config = dict(
    model='audio embedding model',
    dataset='synthesized solo parts of chorales (CocoChorales)',
    train_examples=39062,
    n_mels=64,
    hop_length=320,
    input='log_mel',
    spec_augment=False,
    win_length=400,
    targets=['instrument'],
    num_classes=13,
    embedding_dim=192,
    arch='vgg',
    norm='batchnorm',
    activation='relu',
    channel_attention='se',
    depths=[5, 5, 5],
    kernel_size=3,
    stem='deep',
    widths=[64, 112, 192],
    downsampling='avg',
    am_softmax_margin=0.3,
    am_softmax_scale=16,
    init='trunc_normal_002',
    optimizer='soap',
    beta2=0.99,
    lr=0.0027,
    beta1=0.95,
    shampoo_beta=0.99,
    eps=1e-08,
    precondition_frequency=20,
    max_precond_dim=1024,
    merge_dims=False,
    one_sided=True,
    adamw_lr_other_params=0.0018,
    ema_decay=0.99,
    steps=17200,
    batch_size=64,
    epochs=28.2,
    lr_schedule='constant',
    warmup_steps=510,
    weight_decay=0.04,
    adamw_weight_decay_other_params=0.01,
)
Rows from block 11 of a small audio embedding model, named by matrix and row number. Each number is 128 + 24 x the weight over its row's rms, rounded and kept within 0 to 255. All counts start at 0. After the name is the row's rms in percent of the matrix's.
After each channel's rows are labels from the 100 clips, of 14976, where the channel reaches its highest value: "strongest on" is what is common among them. Only what is clearly more common there than usual is listed. The data: synthesized solo parts of chorales (CocoChorales).
# conv: 3x3 conv (model.blocks.11.conv.weight, 192x192x3x3, each kernel summed), inputs 0-63

conv.151 128 [100 119  76  84 127 124 105 133 122 110 102 127 114 124 111 136 135 124 117  96  97 208 125 135 109 110  99  86 127  95 119 136 130 157 138 175 117 157 141  87 119 118 100 124 130 124 116  97 115 114 167 102 139 117 136 146 127  87 108 132 137 126 143 141]
strongest on: viola; note G#4

conv.184 101 [165 107 130  99 157 127 143  96  96 162 154 102  85 116 132 140 136 108 156 117 157 139 129 104 154 138 104 136 110 181 185 133 150  61 112 182 112 110  96 107 125 115 158 104 147  93 160 139 140 175 131 111 117 112 122 128  88 126 135 120 154 132  98 123]
strongest on: viola; note E4

conv.26 096 [116 154 108 120 120 164 122 166 124 128 161 148  98 149 145 127 131 119 109 101 105 161 153 123 121 140 136 169 109 121 138 146 168 127  90 128 146  92 103 130  98 161 119 126 156 115 137 101 101 149 136 136 134 129 130 123 102 106  76 155 158 103 140 158]
strongest on: viola; note E4; note D#4; note F#4

conv.170 105 [117 166 115 132 131 117 152 168 112 106 164 128 151 128 136  88 108  90 101 126 109 105 115 106 145 110 141 127 123 133 117 126 149 114 156  83 110 138 102 102 160 121 125 139 146  90 125 117 116 166  78 152 147 178 151 129 181 166 109 112  93 128 124 131]
strongest on: trumpet; note D5; flute

conv.36 081 [ 84 162 143 135 120 141 135 118 115 148 144 131 188 105 143 150 136 113 137 131 123 141 189 142 154  90 102 111 141 130 163 157 146 129 170 105  91 122 117 135 105 142 110 166 147 161 164 152 133 139 115 123 197 154 144 145 150  97  92 150  76 150 117 108]
strongest on: trumpet; clarinet

conv.57 098 [139 120 140 105 163 130 139 118 113 129 120 148 104 154 150 123  95 119 154 113 185 112 112 147 100  92 116 151 101 136 107 123 112 154 117 112  79  99 122  70 158 107 166  81 121 105 157 159 172 137 128 111 115 105  87 118 118 158 112 134 144 133 119 147]
strongest on: oboe; note C#5; flute

conv.175 090 [116  92 159 106  82 121 110  84 131 156 137 137 115 113 135 166 150 106 126 101 131 142 149 118 134 133 113 120 104 160 168 154 147 118  91 149 119 154 115 146 144  87 131 175 124 100 131 180 137 138 131  96 120  99 154 163  94 140 135 114  85 115 104  93]
strongest on: horn; note B4; note A#4; note C5

conv.138 088 [151 100  91  98 152 108 145 107 121 113 147  81  84 128 134 168  87  97 114  94 144 109 165 145 111 106 105 129  95 127  70 110 126 119 145  78  97 129 116  96  90 101 140 108 144 124 131 138 167 141 124 105 154 148 155 124 113 142 159 118 135 103 120 105]
strongest on: oboe; flute; note E5

conv.68 090 [108 146 179 106 102 109 125 114 134 163 127 168 166 108 140 144 147 140  87 131 118 137 157 125 176 112 123 134 129 139 119 132 157 155 112 101 130 140 126 169 137 118 139 176  93 145 113 101 111 117 141 104 129 110 147 122 144 128  99 138 132 123 148 188]
strongest on: trumpet; note D5; note E5; note F5

conv.49 104 [108 121 157 135 127 118 188 111 153 132 151 113 198 103 132 115  69 110  99 170 113 118 171 110  85 102  99 127 116 124 121 138 102  92 136 111 124 111 140 114  77  91 146  96 104 176  85 134 109 122  96 137 107 152 123 125 176 122 132 142 127 124 101 141]
strongest on: trumpet; note G5; note A5; note F5

conv.8 085 [118 153 129 107  79 104  83  86 164 103  70 141 132  94 111 118 166 136 103 106 156 147 132 104 162 150 145 107 139 118 127 110 140 125 110 130 151 168 162 150 126 119 103 168 139 128 131 120 114  82 141 111  89 133 125 152 100 114 110 125 139 172 151 105]
strongest on: horn; note A#4; note C5; note B4

conv.169 081 [131 123 114 112 124 179 124 137 114 127 145 104 143  88  83 144 122 169 100 138 126 139 118 150 145 127 102  91 109 171 129 154 128 140 159 149  95 144 155 107 131 122  96 140 138 118 118  83 145 176  59 116 168 139 109 112 170 138 120  90 152 117 154 135]
strongest on: viola; flute

conv.137 106 [140 140 145 131  92 123 107 123 110  92 150 115 132 161 153  81  89 136 161 142  98  95 177 143 121 166 109 113 111 142 118 119 132 116 136 138 100 115 105 115 149 112 128  70 116  94 138 152 124 150 127 152 120 124 128 123 127 151 109 117 153 122 102 116]
strongest on: trumpet; note D5; note C#5; note D#5

conv.148 099 [138 125  85 156 179 171 163 158 158 146 146 106 143 117 128 102 142 153 151 133 121 101 108 187 141 158  89 145  93 106  98 112  92 150 105 118 118 149 201 155 121 109 157 141 121 119 112 125 130 138 131 145 147 116 160 160  93 117 147 128 131 106 163 118]
strongest on: horn; note A#4; note C5

conv.54 092 [167 101 176 113 122  95 167 144 108 113 124 191 119 135 126 184 111 134  86 118 128  98 141 134 128 172 135 144 146 131 113 123 127 114 159 106  99 132 125  82  93 126 159 111 120 177 119  99 145 110  94 136 112 138 113 134 137 164  95 180 210 140 108 124]
strongest on: horn; note B4; note A#4; note C5