From a checkpoint of a small audio embedding model.
Training: soap at rate 0.0027, batches of 64.
Rows from block 12 of a small audio embedding model, named by matrix and row number. Each number is 200 + 40 x the weight over its row's rms, rounded and kept within 0 to 999. All counts start at 0. After the name is the row's rms in percent of the matrix's.
After each channel's rows are labels from the 100 clips, of 14976, where the channel reaches its highest value: "strongest on" is what is common among them. Only what is clearly more common there than usual is listed. The data: synthesized solo parts of chorales (CocoChorales).
# conv: 3x3 conv (model.blocks.12.conv.weight, 192x192x3x3, each kernel summed), inputs 0-95

conv.82,101,212,163,178,212,185,184,180,176,223,187,124,219,195,206,156,207,262,170,174,157,165,199,168,181,172,318,197,186,111,186,165,163,190,189,273,147,195,250,194,131,163,195,151,168,162,141,227,154,161,217,209,184,192,160,182,215,205,183,243,191,163,181,158,176,158,196,197,272,175,193,110,142,270,176,177,221,311,186,151,226,160,193,175,209,168,265,210,161,203,246,232,181,150,153,234,213
strongest on: flute; note F5; note D5

conv.54,091,220,102,163,136,188,165,200,218,121,202,189,206,251,193,176,144,147,214,183,206,166,183,164,201,217,155,166,201,140,195,251,207,171,184,195,189,225,137,141,98,236,182,173,232,177,199,245,224,187,265,186,173,147,163,130,220,176,181,150,215,213,229,191,175,170,138,155,200,183,177,235,177,190,152,173,252,163,157,168,209,178,194,222,196,177,203,192,233,211,186,151,246,219,191,207,147
strongest on: cello; note A#3; note G3

conv.115,096,266,250,151,256,197,195,204,231,141,217,176,176,211,219,123,171,178,229,177,177,209,194,193,202,251,252,253,220,169,207,184,216,219,233,177,187,158,176,171,209,157,195,199,149,153,194,248,262,206,279,151,187,163,222,156,191,226,202,140,226,159,311,183,181,109,158,150,160,161,176,211,188,199,273,170,154,173,209,181,175,181,136,198,167,228,339,210,282,210,224,164,297,196,145,220,139
strongest on: cello; note A#3; note D#4

conv.179,076,161,237,268,172,124,297,209,211,200,270,180,146,109,173,176,107,195,179,199,210,161,171,236,270,162,151,223,184,202,189,252,185,169,202,199,174,193,267,158,175,248,242,285,235,274,203,166,172,199,218,206,157,201,209,227,192,233,205,181,170,223,209,249,177,269,134,262,138,234,169,179,167,285,137,159,216,118,186,154,171,164,243,208,163,250,166,175,210,165,148,205,201,209,145,152,225
strongest on: trumpet; note D5; note E5; note D#5

conv.96,124,174,107,226,198,203,188,173,144,201,213,176,185,170,180,211,178,206,136,240,125,186,192,137,212,172,222,184,226,180,179,129,199,180,114,312,159,229,274,178,187,211,164,200,180,180,224,107,201,217,131,157,175,148,187,134,194,213,188,189,184,202,155,180,173,145,142,211,159,207,224,186,185,286,222,206,233,236,225,227,165,251,252,157,173,115,161,147,169,221,197,183,168,175,171,193,232
strongest on: oboe; note B4; note A#4; note C#5

conv.118,106,273,189,173,214,269,278,273,186,146,176,178,175,282,224,200,153,121,137,211,191,228,175,242,191,190,153,242,156,199,267,155,166,158,236,147,244,199,220,172,209,197,171,175,224,206,156,274,184,180,186,168,186,174,178,224,221,169,203,270,229,209,202,183,160,234,144,131,161,248,128,282,187,219,154,188,224,212,148,213,221,155,193,168,270,198,160,222,168,166,202,262,165,223,172,232,160
strongest on: trumpet; note F5; note D#5; note G5

conv.185,108,176,182,178,207,159,239,219,179,167,144,266,132,121,179,168,172,226,142,214,144,238,178,269,244,176,149,132,178,272,221,227,172,282,229,190,287,215,229,213,243,149,191,208,229,229,210,209,175,172,190,160,239,173,147,305,190,125,168,199,170,169,159,213,147,155,150,180,148,195,205,214,218,174,208,240,173,188,205,217,181,174,166,206,198,204,220,258,159,104,233,212,186,160,239,173,173
strongest on: note A#4; flute; violin

conv.73,097,254,197,128,219,186,280,196,204,168,215,147,280,259,236,246,123,206,213,204,180,255,176,169,179,234,210,175,236,137,178,135,166,198,192,213,209,196,209,204,171,206,133,126,190,165,216,236,182,192,198,190,165,238,171,79,191,270,206,214,238,258,262,145,181,102,265,140,204,127,131,180,149,254,211,219,186,207,191,159,211,165,243,153,235,121,152,240,194,170,156,203,210,168,177,149,228
strongest on: bassoon; note A3; note F#3; note G3

conv.101,100,203,167,144,269,185,122,140,188,170,220,185,170,134,186,156,202,211,211,188,108,286,188,165,241,212,219,184,253,190,186,142,182,131,217,214,157,224,73,138,192,178,121,213,159,146,211,200,167,221,181,170,218,167,262,117,217,272,194,173,235,216,220,262,139,230,179,193,186,149,207,245,159,274,144,218,164,193,242,227,255,203,197,225,224,160,204,232,199,210,302,143,211,201,162,170,184
strongest on: trombone; note F#4; trumpet

conv.84,104,255,124,179,131,223,216,143,183,191,151,171,150,139,225,254,209,164,203,144,190,171,225,122,135,221,223,192,263,212,157,154,214,158,120,260,217,228,114,183,159,193,115,126,157,215,204,182,157,209,226,212,179,171,235,92,190,212,177,120,179,155,190,214,183,114,232,193,147,186,158,204,218,211,158,215,217,148,213,164,97,247,250,243,189,200,181,150,189,259,100,216,189,209,179,176,196
strongest on: clarinet; note D#4; tuba

conv.53,123,192,158,169,207,161,188,166,190,162,202,158,129,267,173,181,211,214,203,247,256,184,176,204,284,159,173,164,178,198,194,194,168,187,188,212,198,198,275,187,179,316,193,232,214,208,213,188,208,169,187,124,270,159,199,144,305,203,250,198,340,229,162,242,210,255,170,237,205,222,186,158,197,233,252,185,295,185,192,218,165,188,173,197,234,236,220,148,144,135,154,219,158,204,262,272,158
strongest on: trumpet; trombone; note G#5

conv.164,083,199,154,173,187,171,166,210,163,238,175,176,209,150,178,202,200,264,129,171,121,243,224,183,172,180,170,157,233,208,143,195,179,138,156,154,164,265,217,149,190,181,193,259,183,141,186,173,152,202,159,115,164,184,92,203,226,190,145,179,185,180,191,210,176,191,174,154,123,229,222,159,148,229,261,171,185,207,162,200,163,211,178,132,232,191,189,179,233,182,250,172,187,159,221,157,184
strongest on: cello; note A#3

conv.173,104,216,279,205,203,208,287,286,195,187,170,147,217,224,164,200,229,222,273,151,186,194,173,156,217,205,212,257,193,110,207,201,173,170,163,188,161,164,180,209,172,189,191,137,165,213,184,166,201,213,225,207,236,230,255,203,210,281,154,231,183,126,205,196,205,175,248,179,249,164,239,171,174,185,197,211,159,222,173,155,224,205,154,228,225,150,182,198,190,209,241,117,219,199,216,210,209
strongest on: saxophone; note G#4; note G4; note F#4

conv.108,095,262,242,197,189,176,167,160,215,108,214,181,196,214,228,114,260,195,253,128,228,161,173,213,190,204,179,196,180,156,176,199,170,147,225,203,140,170,166,129,211,187,248,186,192,214,169,225,157,220,261,164,217,190,163,241,228,216,205,170,240,168,203,192,199,199,255,137,248,146,184,156,159,199,177,213,210,176,135,169,250,150,147,219,264,199,207,240,219,200,159,140,164,216,142,209,140
strongest on: saxophone; flute; note B4; note C5

conv.158,115,240,148,231,226,244,149,159,139,222,216,153,210,144,199,99,213,225,228,168,157,208,220,201,171,191,313,172,188,149,208,118,255,177,164,286,162,198,205,222,165,134,163,206,224,141,166,192,172,143,165,182,193,183,173,205,128,172,139,217,123,249,146,217,155,167,187,186,139,189,263,194,209,259,260,274,227,297,146,179,191,220,197,196,189,199,211,206,180,256,225,159,203,184,124,163,232
strongest on: flute; bassoon; note F#3

conv.186,097,170,195,160,165,196,128,184,261,187,188,211,181,159,188,200,133,138,144,267,208,178,193,278,279,185,154,131,186,99,219,163,192,157,177,280,298,218,205,205,156,283,208,225,121,236,173,208,157,208,212,205,276,212,119,206,287,143,174,284,236,205,173,157,112,181,109,159,219,236,216,214,148,188,190,216,206,176,234,207,242,186,255,195,226,150,156,203,178,180,243,301,214,160,191,122,180
strongest on: trumpet; note G5; note F5; note E5

conv.67,096,214,198,206,235,211,138,144,164,213,231,189,125,242,195,154,216,216,203,115,221,208,218,198,162,195,240,202,171,152,196,160,222,200,202,277,237,180,292,224,152,195,203,148,183,209,224,205,317,141,155,235,158,187,159,211,200,162,192,208,169,171,227,147,216,152,213,220,245,187,252,216,289,242,286,193,208,267,201,194,207,249,176,134,209,228,198,227,125,235,200,188,177,195,200,199,220
strongest on: clarinet; note D#4; note F4; note E4

conv.129,104,230,235,234,167,213,230,222,297,158,124,201,230,196,233,266,211,183,160,236,224,154,175,212,172,230,280,102,217,156,179,175,155,226,172,162,215,200,211,168,173,194,165,194,205,244,217,191,123,173,308,269,325,168,250,178,198,245,157,189,186,186,211,161,255,198,260,155,206,213,208,132,151,163,197,188,184,192,203,193,163,152,169,237,259,245,212,241,170,131,187,262,203,208,181,199,213
strongest on: bassoon; trumpet; note E3; note A3

conv.122,095,284,128,162,184,155,173,225,270,171,164,169,230,210,182,198,147,161,158,157,223,152,149,235,278,236,119,191,174,155,256,144,145,205,148,184,327,254,274,142,143,219,220,222,243,174,216,180,154,263,203,171,239,153,160,239,280,127,133,211,237,176,207,118,214,145,160,148,221,246,138,247,193,238,235,208,224,185,171,155,162,207,233,189,249,200,222,197,162,205,184,256,213,225,227,186,214
strongest on: cello

conv.190,102,142,193,189,218,106,197,245,224,174,190,209,193,176,195,248,173,218,215,315,147,185,223,226,160,297,190,191,184,232,255,223,222,189,157,144,218,185,213,150,212,213,251,186,194,161,205,145,160,249,146,197,214,220,214,209,164,215,183,193,205,182,178,172,205,299,198,144,126,196,195,183,174,160,189,190,173,191,152,274,218,200,195,151,172,166,143,155,214,254,207,151,246,209,222,190,175
strongest on: bassoon; note A3

conv.172,085,218,248,206,231,194,189,190,222,200,210,190,183,221,146,197,305,124,258,224,179,202,187,217,191,247,240,96,268,206,191,236,242,182,248,188,175,214,166,194,222,172,156,183,174,152,189,245,131,203,193,166,200,271,228,194,167,239,224,194,209,204,187,275,151,298,226,205,252,159,215,142,164,165,146,251,234,188,192,249,282,212,206,183,268,239,165,260,280,260,197,184,245,250,179,162,181
strongest on: clarinet; note D#4; note G#4

conv.150,093,236,167,285,260,204,277,142,214,221,185,135,253,116,220,212,171,187,159,206,245,140,189,172,168,273,188,246,173,132,216,183,143,105,265,188,193,247,142,217,142,134,195,243,186,177,128,287,185,185,235,241,264,168,239,151,138,236,146,192,149,186,216,184,190,193,169,205,239,207,236,236,195,183,135,161,161,212,178,190,204,184,240,194,270,154,197,170,204,193,200,166,152,206,198,206,174
strongest on: cello; note D#4; note G3

conv.79,104,276,182,219,148,187,177,216,227,234,86,159,157,202,172,145,213,221,173,184,246,161,238,234,222,171,220,203,173,186,198,155,188,151,172,191,254,255,193,210,91,160,137,168,229,245,120,198,117,194,285,204,273,160,215,197,208,194,109,227,201,188,216,172,222,142,284,230,131,262,194,153,157,162,159,240,239,237,146,193,192,127,214,261,273,228,141,185,169,149,179,304,182,201,153,155,144
strongest on: clarinet; note D#4; note D4

conv.83,113,225,167,214,227,213,288,172,188,187,234,187,221,161,192,217,165,202,185,159,136,263,163,134,239,200,213,230,207,195,191,142,223,233,235,186,186,181,113,178,184,157,141,198,171,140,234,164,222,297,199,132,149,191,208,159,162,213,214,175,166,157,208,216,190,198,185,226,126,170,184,232,209,266,159,176,132,229,266,175,169,219,214,136,191,158,188,157,172,159,282,236,208,161,185,179,210
strongest on: tuba; note G#3; note A#3; note F#3

conv.37,111,148,222,188,163,194,201,183,161,188,175,244,196,193,214,145,247,192,249,125,136,257,242,175,199,218,224,241,204,234,170,129,304,218,235,171,137,166,133,223,203,134,91,194,222,207,211,177,224,180,191,180,148,236,220,154,159,238,212,213,182,168,252,202,185,160,234,187,209,156,240,168,247,179,177,270,149,179,250,164,242,215,164,218,179,200,227,260,181,164,201,229,270,158,192,187,169
strongest on: viola; note E4

conv.6,110,209,175,175,174,220,194,194,147,226,118,132,224,227,182,218,162,205,203,146,236,226,193,239,165,146,247,192,244,193,223,185,217,201,188,127,229,199,174,221,171,138,166,189,229,206,188,164,135,212,163,231,215,189,222,201,155,225,137,278,171,172,122,86,230,150,226,118,178,181,232,200,176,108,130,220,165,144,185,179,252,180,164,174,264,254,191,269,132,150,168,239,197,262,252,208,192
strongest on: bassoon; note E3; note D#3; note G#3

conv.80,086,229,216,158,217,188,141,230,140,204,220,194,172,284,190,173,153,108,177,196,199,232,195,231,183,256,202,236,202,256,296,204,231,230,209,155,215,242,180,179,230,204,236,147,217,123,219,219,225,284,158,133,212,198,237,267,195,185,218,199,218,228,200,202,136,256,164,155,207,203,197,253,236,151,189,227,226,276,183,229,199,254,188,158,220,161,187,186,215,246,144,182,151,283,218,268,162
strongest on: violin; note A#4; viola

conv.131,088,209,251,181,189,206,206,214,178,191,162,259,165,213,192,183,226,117,260,201,255,249,166,116,206,189,181,175,252,238,120,241,181,197,319,203,163,145,214,203,224,251,234,199,127,272,151,242,183,162,271,159,181,190,217,237,216,206,168,182,236,142,164,208,219,224,217,227,217,180,193,227,187,188,181,140,223,102,204,170,194,138,247,250,144,206,175,200,252,167,168,169,205,212,200,141,113
strongest on: tuba; note G#3; note F#3; note G3

conv.146,082,188,158,153,190,225,193,160,188,147,208,252,296,244,271,219,140,210,176,227,161,238,183,217,131,238,178,218,226,236,150,212,171,184,202,232,130,247,227,164,217,170,245,134,105,189,184,157,198,183,209,197,235,211,133,129,190,181,179,294,266,155,187,154,186,294,211,170,324,168,197,207,190,189,162,159,160,209,153,177,234,163,246,220,164,182,253,171,196,223,159,214,202,218,154,170,169
strongest on: flute; note F5; note F#5; note E5

conv.24,093,153,203,200,237,194,198,205,194,205,187,184,224,156,170,150,167,175,275,195,182,185,208,202,152,212,200,195,207,164,292,238,270,250,155,186,277,215,166,239,175,231,192,148,201,132,199,214,197,229,152,209,174,208,219,260,158,173,136,162,161,290,203,155,107,188,171,128,156,170,217,236,204,167,283,276,176,137,182,184,257,221,154,225,170,168,205,233,210,311,260,236,246,237,211,108,166
strongest on: violin; note A#4; note C5; note B4

conv.41,118,236,176,261,212,250,133,168,173,232,178,165,119,214,166,123,157,243,141,191,239,226,180,188,182,151,181,179,138,174,193,148,124,166,135,220,198,240,216,199,155,189,195,156,189,199,165,159,226,211,146,190,147,122,179,204,226,209,169,199,195,180,195,177,176,198,206,198,201,256,227,217,206,198,228,214,231,277,136,287,180,199,173,215,213,105,166,184,125,121,221,168,164,282,181,177,250
strongest on: horn; note B4

conv.16,123,197,173,197,196,162,203,195,237,284,194,188,177,201,227,205,201,243,157,197,233,211,142,157,216,219,147,220,201,165,161,179,183,173,136,270,195,179,247,275,207,172,149,202,218,148,211,208,287,204,218,129,221,179,153,150,210,171,184,206,183,184,199,255,196,203,212,331,227,252,207,215,275,225,182,166,164,256,245,179,158,255,242,177,189,232,174,141,264,193,233,156,187,224,172,239,254
strongest on: horn; note B4; note A#4; note A4

conv.140,095,200,171,147,185,138,165,190,196,192,199,190,159,112,173,138,149,282,240,170,154,216,251,167,227,180,209,168,195,178,217,226,217,155,186,190,186,147,189,284,187,178,180,221,104,173,148,222,206,155,130,194,149,246,148,206,188,231,130,214,156,133,194,260,100,222,139,230,213,189,177,164,235,270,203,247,130,197,196,227,224,247,184,201,175,131,206,203,239,209,231,221,155,218,246,138,183
strongest on: flute; note F#5; note F5

conv.110,102,141,254,271,226,109,174,211,187,221,206,191,213,159,168,145,295,187,212,233,185,187,234,239,162,208,161,209,169,190,224,216,219,131,174,136,122,172,186,254,168,218,135,231,240,187,147,182,171,183,167,150,201,284,189,208,201,162,268,179,197,258,199,276,222,240,183,206,166,201,202,208,195,236,189,314,230,215,136,236,183,205,169,198,152,189,142,179,229,169,189,200,146,240,205,231,217
strongest on: viola; note G#4

conv.124,105,141,177,264,143,188,137,110,175,196,189,226,212,123,315,196,133,182,212,164,217,217,173,228,219,230,257,167,224,209,154,172,184,184,169,176,174,190,147,235,290,155,187,218,180,124,208,179,205,187,174,218,213,253,199,134,185,252,267,190,201,187,160,178,304,203,218,213,201,166,200,148,204,166,172,213,177,141,236,170,190,210,146,177,163,202,196,178,171,172,235,178,174,209,142,258,194
strongest on: flute; oboe; note F#5

conv.156,096,249,228,185,136,254,235,126,242,159,183,234,200,179,241,184,153,144,256,233,197,180,172,265,145,256,212,225,179,187,164,230,198,172,211,223,200,156,235,203,197,169,248,108,127,280,162,116,166,144,300,174,173,167,99,253,209,193,180,243,204,170,129,195,208,271,162,209,281,180,271,217,145,190,170,202,255,182,145,192,293,180,162,232,228,253,218,243,216,235,169,198,236,285,194,170,154
strongest on: flute; note F#5; note F5; note E5

conv.46,122,129,177,190,182,177,165,212,161,192,227,278,214,208,138,144,278,215,169,232,201,198,275,191,123,192,211,181,137,284,256,266,213,157,143,169,199,275,178,165,257,206,143,148,210,169,129,178,163,232,162,142,175,181,179,136,236,164,202,164,202,279,187,154,237,206,225,176,144,191,205,222,203,163,213,225,166,264,125,183,149,170,129,200,147,240,169,170,148,180,179,219,190,230,289,222,152
strongest on: viola; note D#4; note G#4

conv.68,103,177,132,152,143,278,145,207,244,165,163,220,206,171,228,205,208,241,206,153,120,252,166,214,278,244,171,107,180,216,176,113,150,151,200,233,152,185,178,199,193,178,211,185,97,176,227,240,246,232,148,157,202,194,198,194,247,229,188,214,223,181,208,237,152,170,180,222,205,145,140,156,214,244,213,217,95,170,239,144,167,186,208,270,131,100,292,186,213,180,258,230,217,165,192,146,159
strongest on: trombone; note F#4; note G4; note G#4

conv.120,095,184,147,259,202,172,242,171,212,135,203,165,201,195,276,173,200,202,143,143,242,214,148,257,181,220,113,226,159,173,249,200,162,188,210,130,274,213,177,196,206,139,263,201,269,115,212,181,196,252,164,250,144,214,188,247,165,144,268,286,156,222,257,192,273,194,162,157,210,157,156,266,153,200,191,174,178,170,176,140,262,180,173,91,184,187,179,230,220,193,250,187,137,220,178,246,172
strongest on: viola; note D#4; note G#4

conv.181,103,220,201,213,238,183,228,211,202,151,164,199,126,143,250,253,191,182,177,194,162,263,168,142,180,190,283,165,218,265,140,213,159,227,262,193,219,134,185,189,237,184,117,167,226,203,203,214,233,208,210,164,194,178,253,150,151,206,273,167,171,126,238,209,180,186,227,182,223,123,159,177,197,186,223,188,120,154,243,172,197,169,161,177,182,221,261,243,183,155,219,222,237,173,269,155,128
strongest on: flute; note G5; note D5; note F#5

conv.142,103,216,254,278,296,198,204,178,153,205,244,126,212,233,171,209,191,174,236,276,191,193,180,191,162,191,247,185,191,167,203,134,309,212,160,173,162,192,173,214,179,193,193,180,246,216,208,151,185,213,216,143,155,223,281,165,150,256,218,169,168,308,195,181,212,244,219,191,151,235,278,176,140,226,235,266,250,165,184,244,185,158,164,172,181,255,172,184,180,233,176,128,206,229,142,146,235
strongest on: clarinet; note D#4; note D4

conv.114,078,228,235,168,171,188,189,256,176,228,182,196,157,185,137,154,221,229,164,199,190,166,183,124,156,182,215,225,205,223,164,249,161,154,166,269,170,223,231,169,141,200,152,222,163,214,158,193,133,162,198,104,148,215,240,141,202,209,139,162,190,193,152,150,212,194,182,140,224,216,163,114,169,203,218,188,144,129,176,166,143,160,228,208,155,184,171,142,229,156,236,227,270,128,227,146,213
strongest on: bassoon; note F#3; note A#3; note A3

conv.50,112,208,147,185,218,194,215,190,171,205,152,198,124,226,171,219,230,183,183,248,203,175,163,181,269,236,184,121,186,230,152,226,204,123,204,216,155,182,221,199,209,301,97,204,191,205,191,163,173,163,190,158,315,135,186,114,289,227,225,157,329,188,201,237,202,216,169,232,186,132,179,129,205,236,189,182,274,197,204,198,134,181,260,182,229,215,152,161,167,175,176,193,215,240,209,259,141
strongest on: trombone; note D4; note E4

conv.71,094,187,161,151,162,221,173,202,158,213,175,203,241,269,192,160,247,225,200,178,179,177,213,203,77,146,252,141,202,232,184,224,131,163,162,189,189,238,176,194,204,185,215,172,249,183,198,115,185,182,185,205,152,171,152,156,166,196,224,275,173,171,160,173,229,213,261,204,239,214,213,128,160,127,106,183,198,224,166,174,253,149,150,185,152,203,226,193,181,183,181,170,198,169,211,249,202
strongest on: oboe; note A#4

conv.153,084,197,309,193,228,141,242,188,240,247,186,148,126,171,181,236,163,164,177,271,226,173,286,191,224,223,231,252,291,126,243,174,181,143,158,201,201,146,133,216,172,191,197,233,214,235,196,227,153,164,201,208,211,192,241,163,241,298,149,175,255,142,236,147,165,156,181,174,122,245,186,173,192,156,166,227,143,162,151,206,147,247,203,213,274,127,171,201,192,221,151,180,177,216,175,189,149
strongest on: trumpet; violin; note A5

conv.135,108,245,191,205,159,231,213,188,188,155,180,193,218,218,202,275,115,182,103,261,254,145,182,271,171,225,151,124,219,195,162,146,177,203,175,221,176,119,178,157,172,226,174,165,160,194,192,178,184,204,176,156,226,144,143,165,258,183,180,274,288,220,170,178,199,193,137,188,271,181,191,148,156,205,108,191,190,266,186,257,183,182,205,150,220,213,113,110,147,209,130,253,168,225,202,244,184
strongest on: bassoon; note B3; note A#3; note C#4

conv.17,101,117,99,233,163,197,140,201,158,183,162,120,152,226,161,212,162,183,123,235,206,188,194,148,192,184,124,182,148,161,207,174,183,165,167,202,216,175,259,203,170,251,127,149,215,180,172,175,156,131,147,179,249,136,172,162,265,165,225,218,256,172,208,165,207,141,166,216,211,178,159,197,212,195,196,188,246,249,186,236,180,220,190,134,233,161,164,174,166,165,189,189,169,238,176,296,166
strongest on: trombone; note D4; note E4; note D#4

conv.48,082,173,101,213,171,225,167,151,131,202,120,189,131,137,138,243,164,189,120,176,189,243,140,169,232,176,243,220,213,240,216,190,203,248,216,193,226,194,198,181,183,161,200,204,211,136,225,142,201,164,151,147,179,180,201,147,103,253,169,144,169,145,181,179,195,186,259,282,141,182,188,240,197,168,148,144,161,168,228,158,173,183,201,164,166,244,179,189,183,225,172,205,190,152,187,198,186
strongest on: bassoon; horn

conv.0,098,158,233,269,200,144,91,117,168,240,215,139,154,194,179,113,189,229,195,240,198,207,244,179,146,141,254,193,182,141,189,150,170,200,229,209,174,195,153,201,184,208,130,257,193,214,161,157,204,135,136,189,152,202,168,130,260,213,219,245,240,183,199,186,268,166,155,204,183,178,205,138,210,241,179,190,231,266,218,283,170,203,132,146,163,169,208,168,189,142,193,186,128,196,129,297,195
strongest on: oboe; flute

conv.136,090,136,200,213,284,161,158,194,209,210,223,217,155,95,205,171,265,131,155,176,186,247,207,169,200,198,186,186,191,260,210,235,209,199,200,176,250,166,180,203,229,213,217,248,221,200,177,284,201,165,179,234,192,291,261,279,134,203,271,171,184,258,216,291,238,179,255,188,177,207,174,210,207,276,229,180,204,170,253,203,125,209,253,268,144,202,225,172,276,148,157,176,159,161,144,236,210
strongest on: tuba; viola

conv.33,083,247,249,163,218,187,264,232,203,142,129,131,211,208,202,243,186,185,182,197,168,229,186,190,176,262,318,175,235,134,211,147,169,187,163,180,173,182,147,160,135,215,148,189,148,192,216,178,203,215,208,209,224,199,228,100,208,240,135,197,239,160,183,137,222,178,182,136,177,206,154,160,155,163,99,235,96,189,204,197,208,173,129,205,183,143,202,201,149,232,196,219,234,178,204,198,174
strongest on: bassoon; note F#3; note G#3; note G3

conv.149,111,218,250,192,191,230,265,179,121,253,264,186,193,206,163,233,129,201,269,182,114,239,282,186,193,162,214,197,222,210,212,191,291,225,244,168,275,194,165,229,231,204,140,231,156,207,195,172,195,184,154,173,195,220,235,155,211,220,176,224,195,265,193,191,152,226,158,164,133,221,266,252,208,199,189,278,215,199,167,207,249,231,172,143,224,210,190,285,272,196,187,192,184,273,180,129,168
strongest on: tuba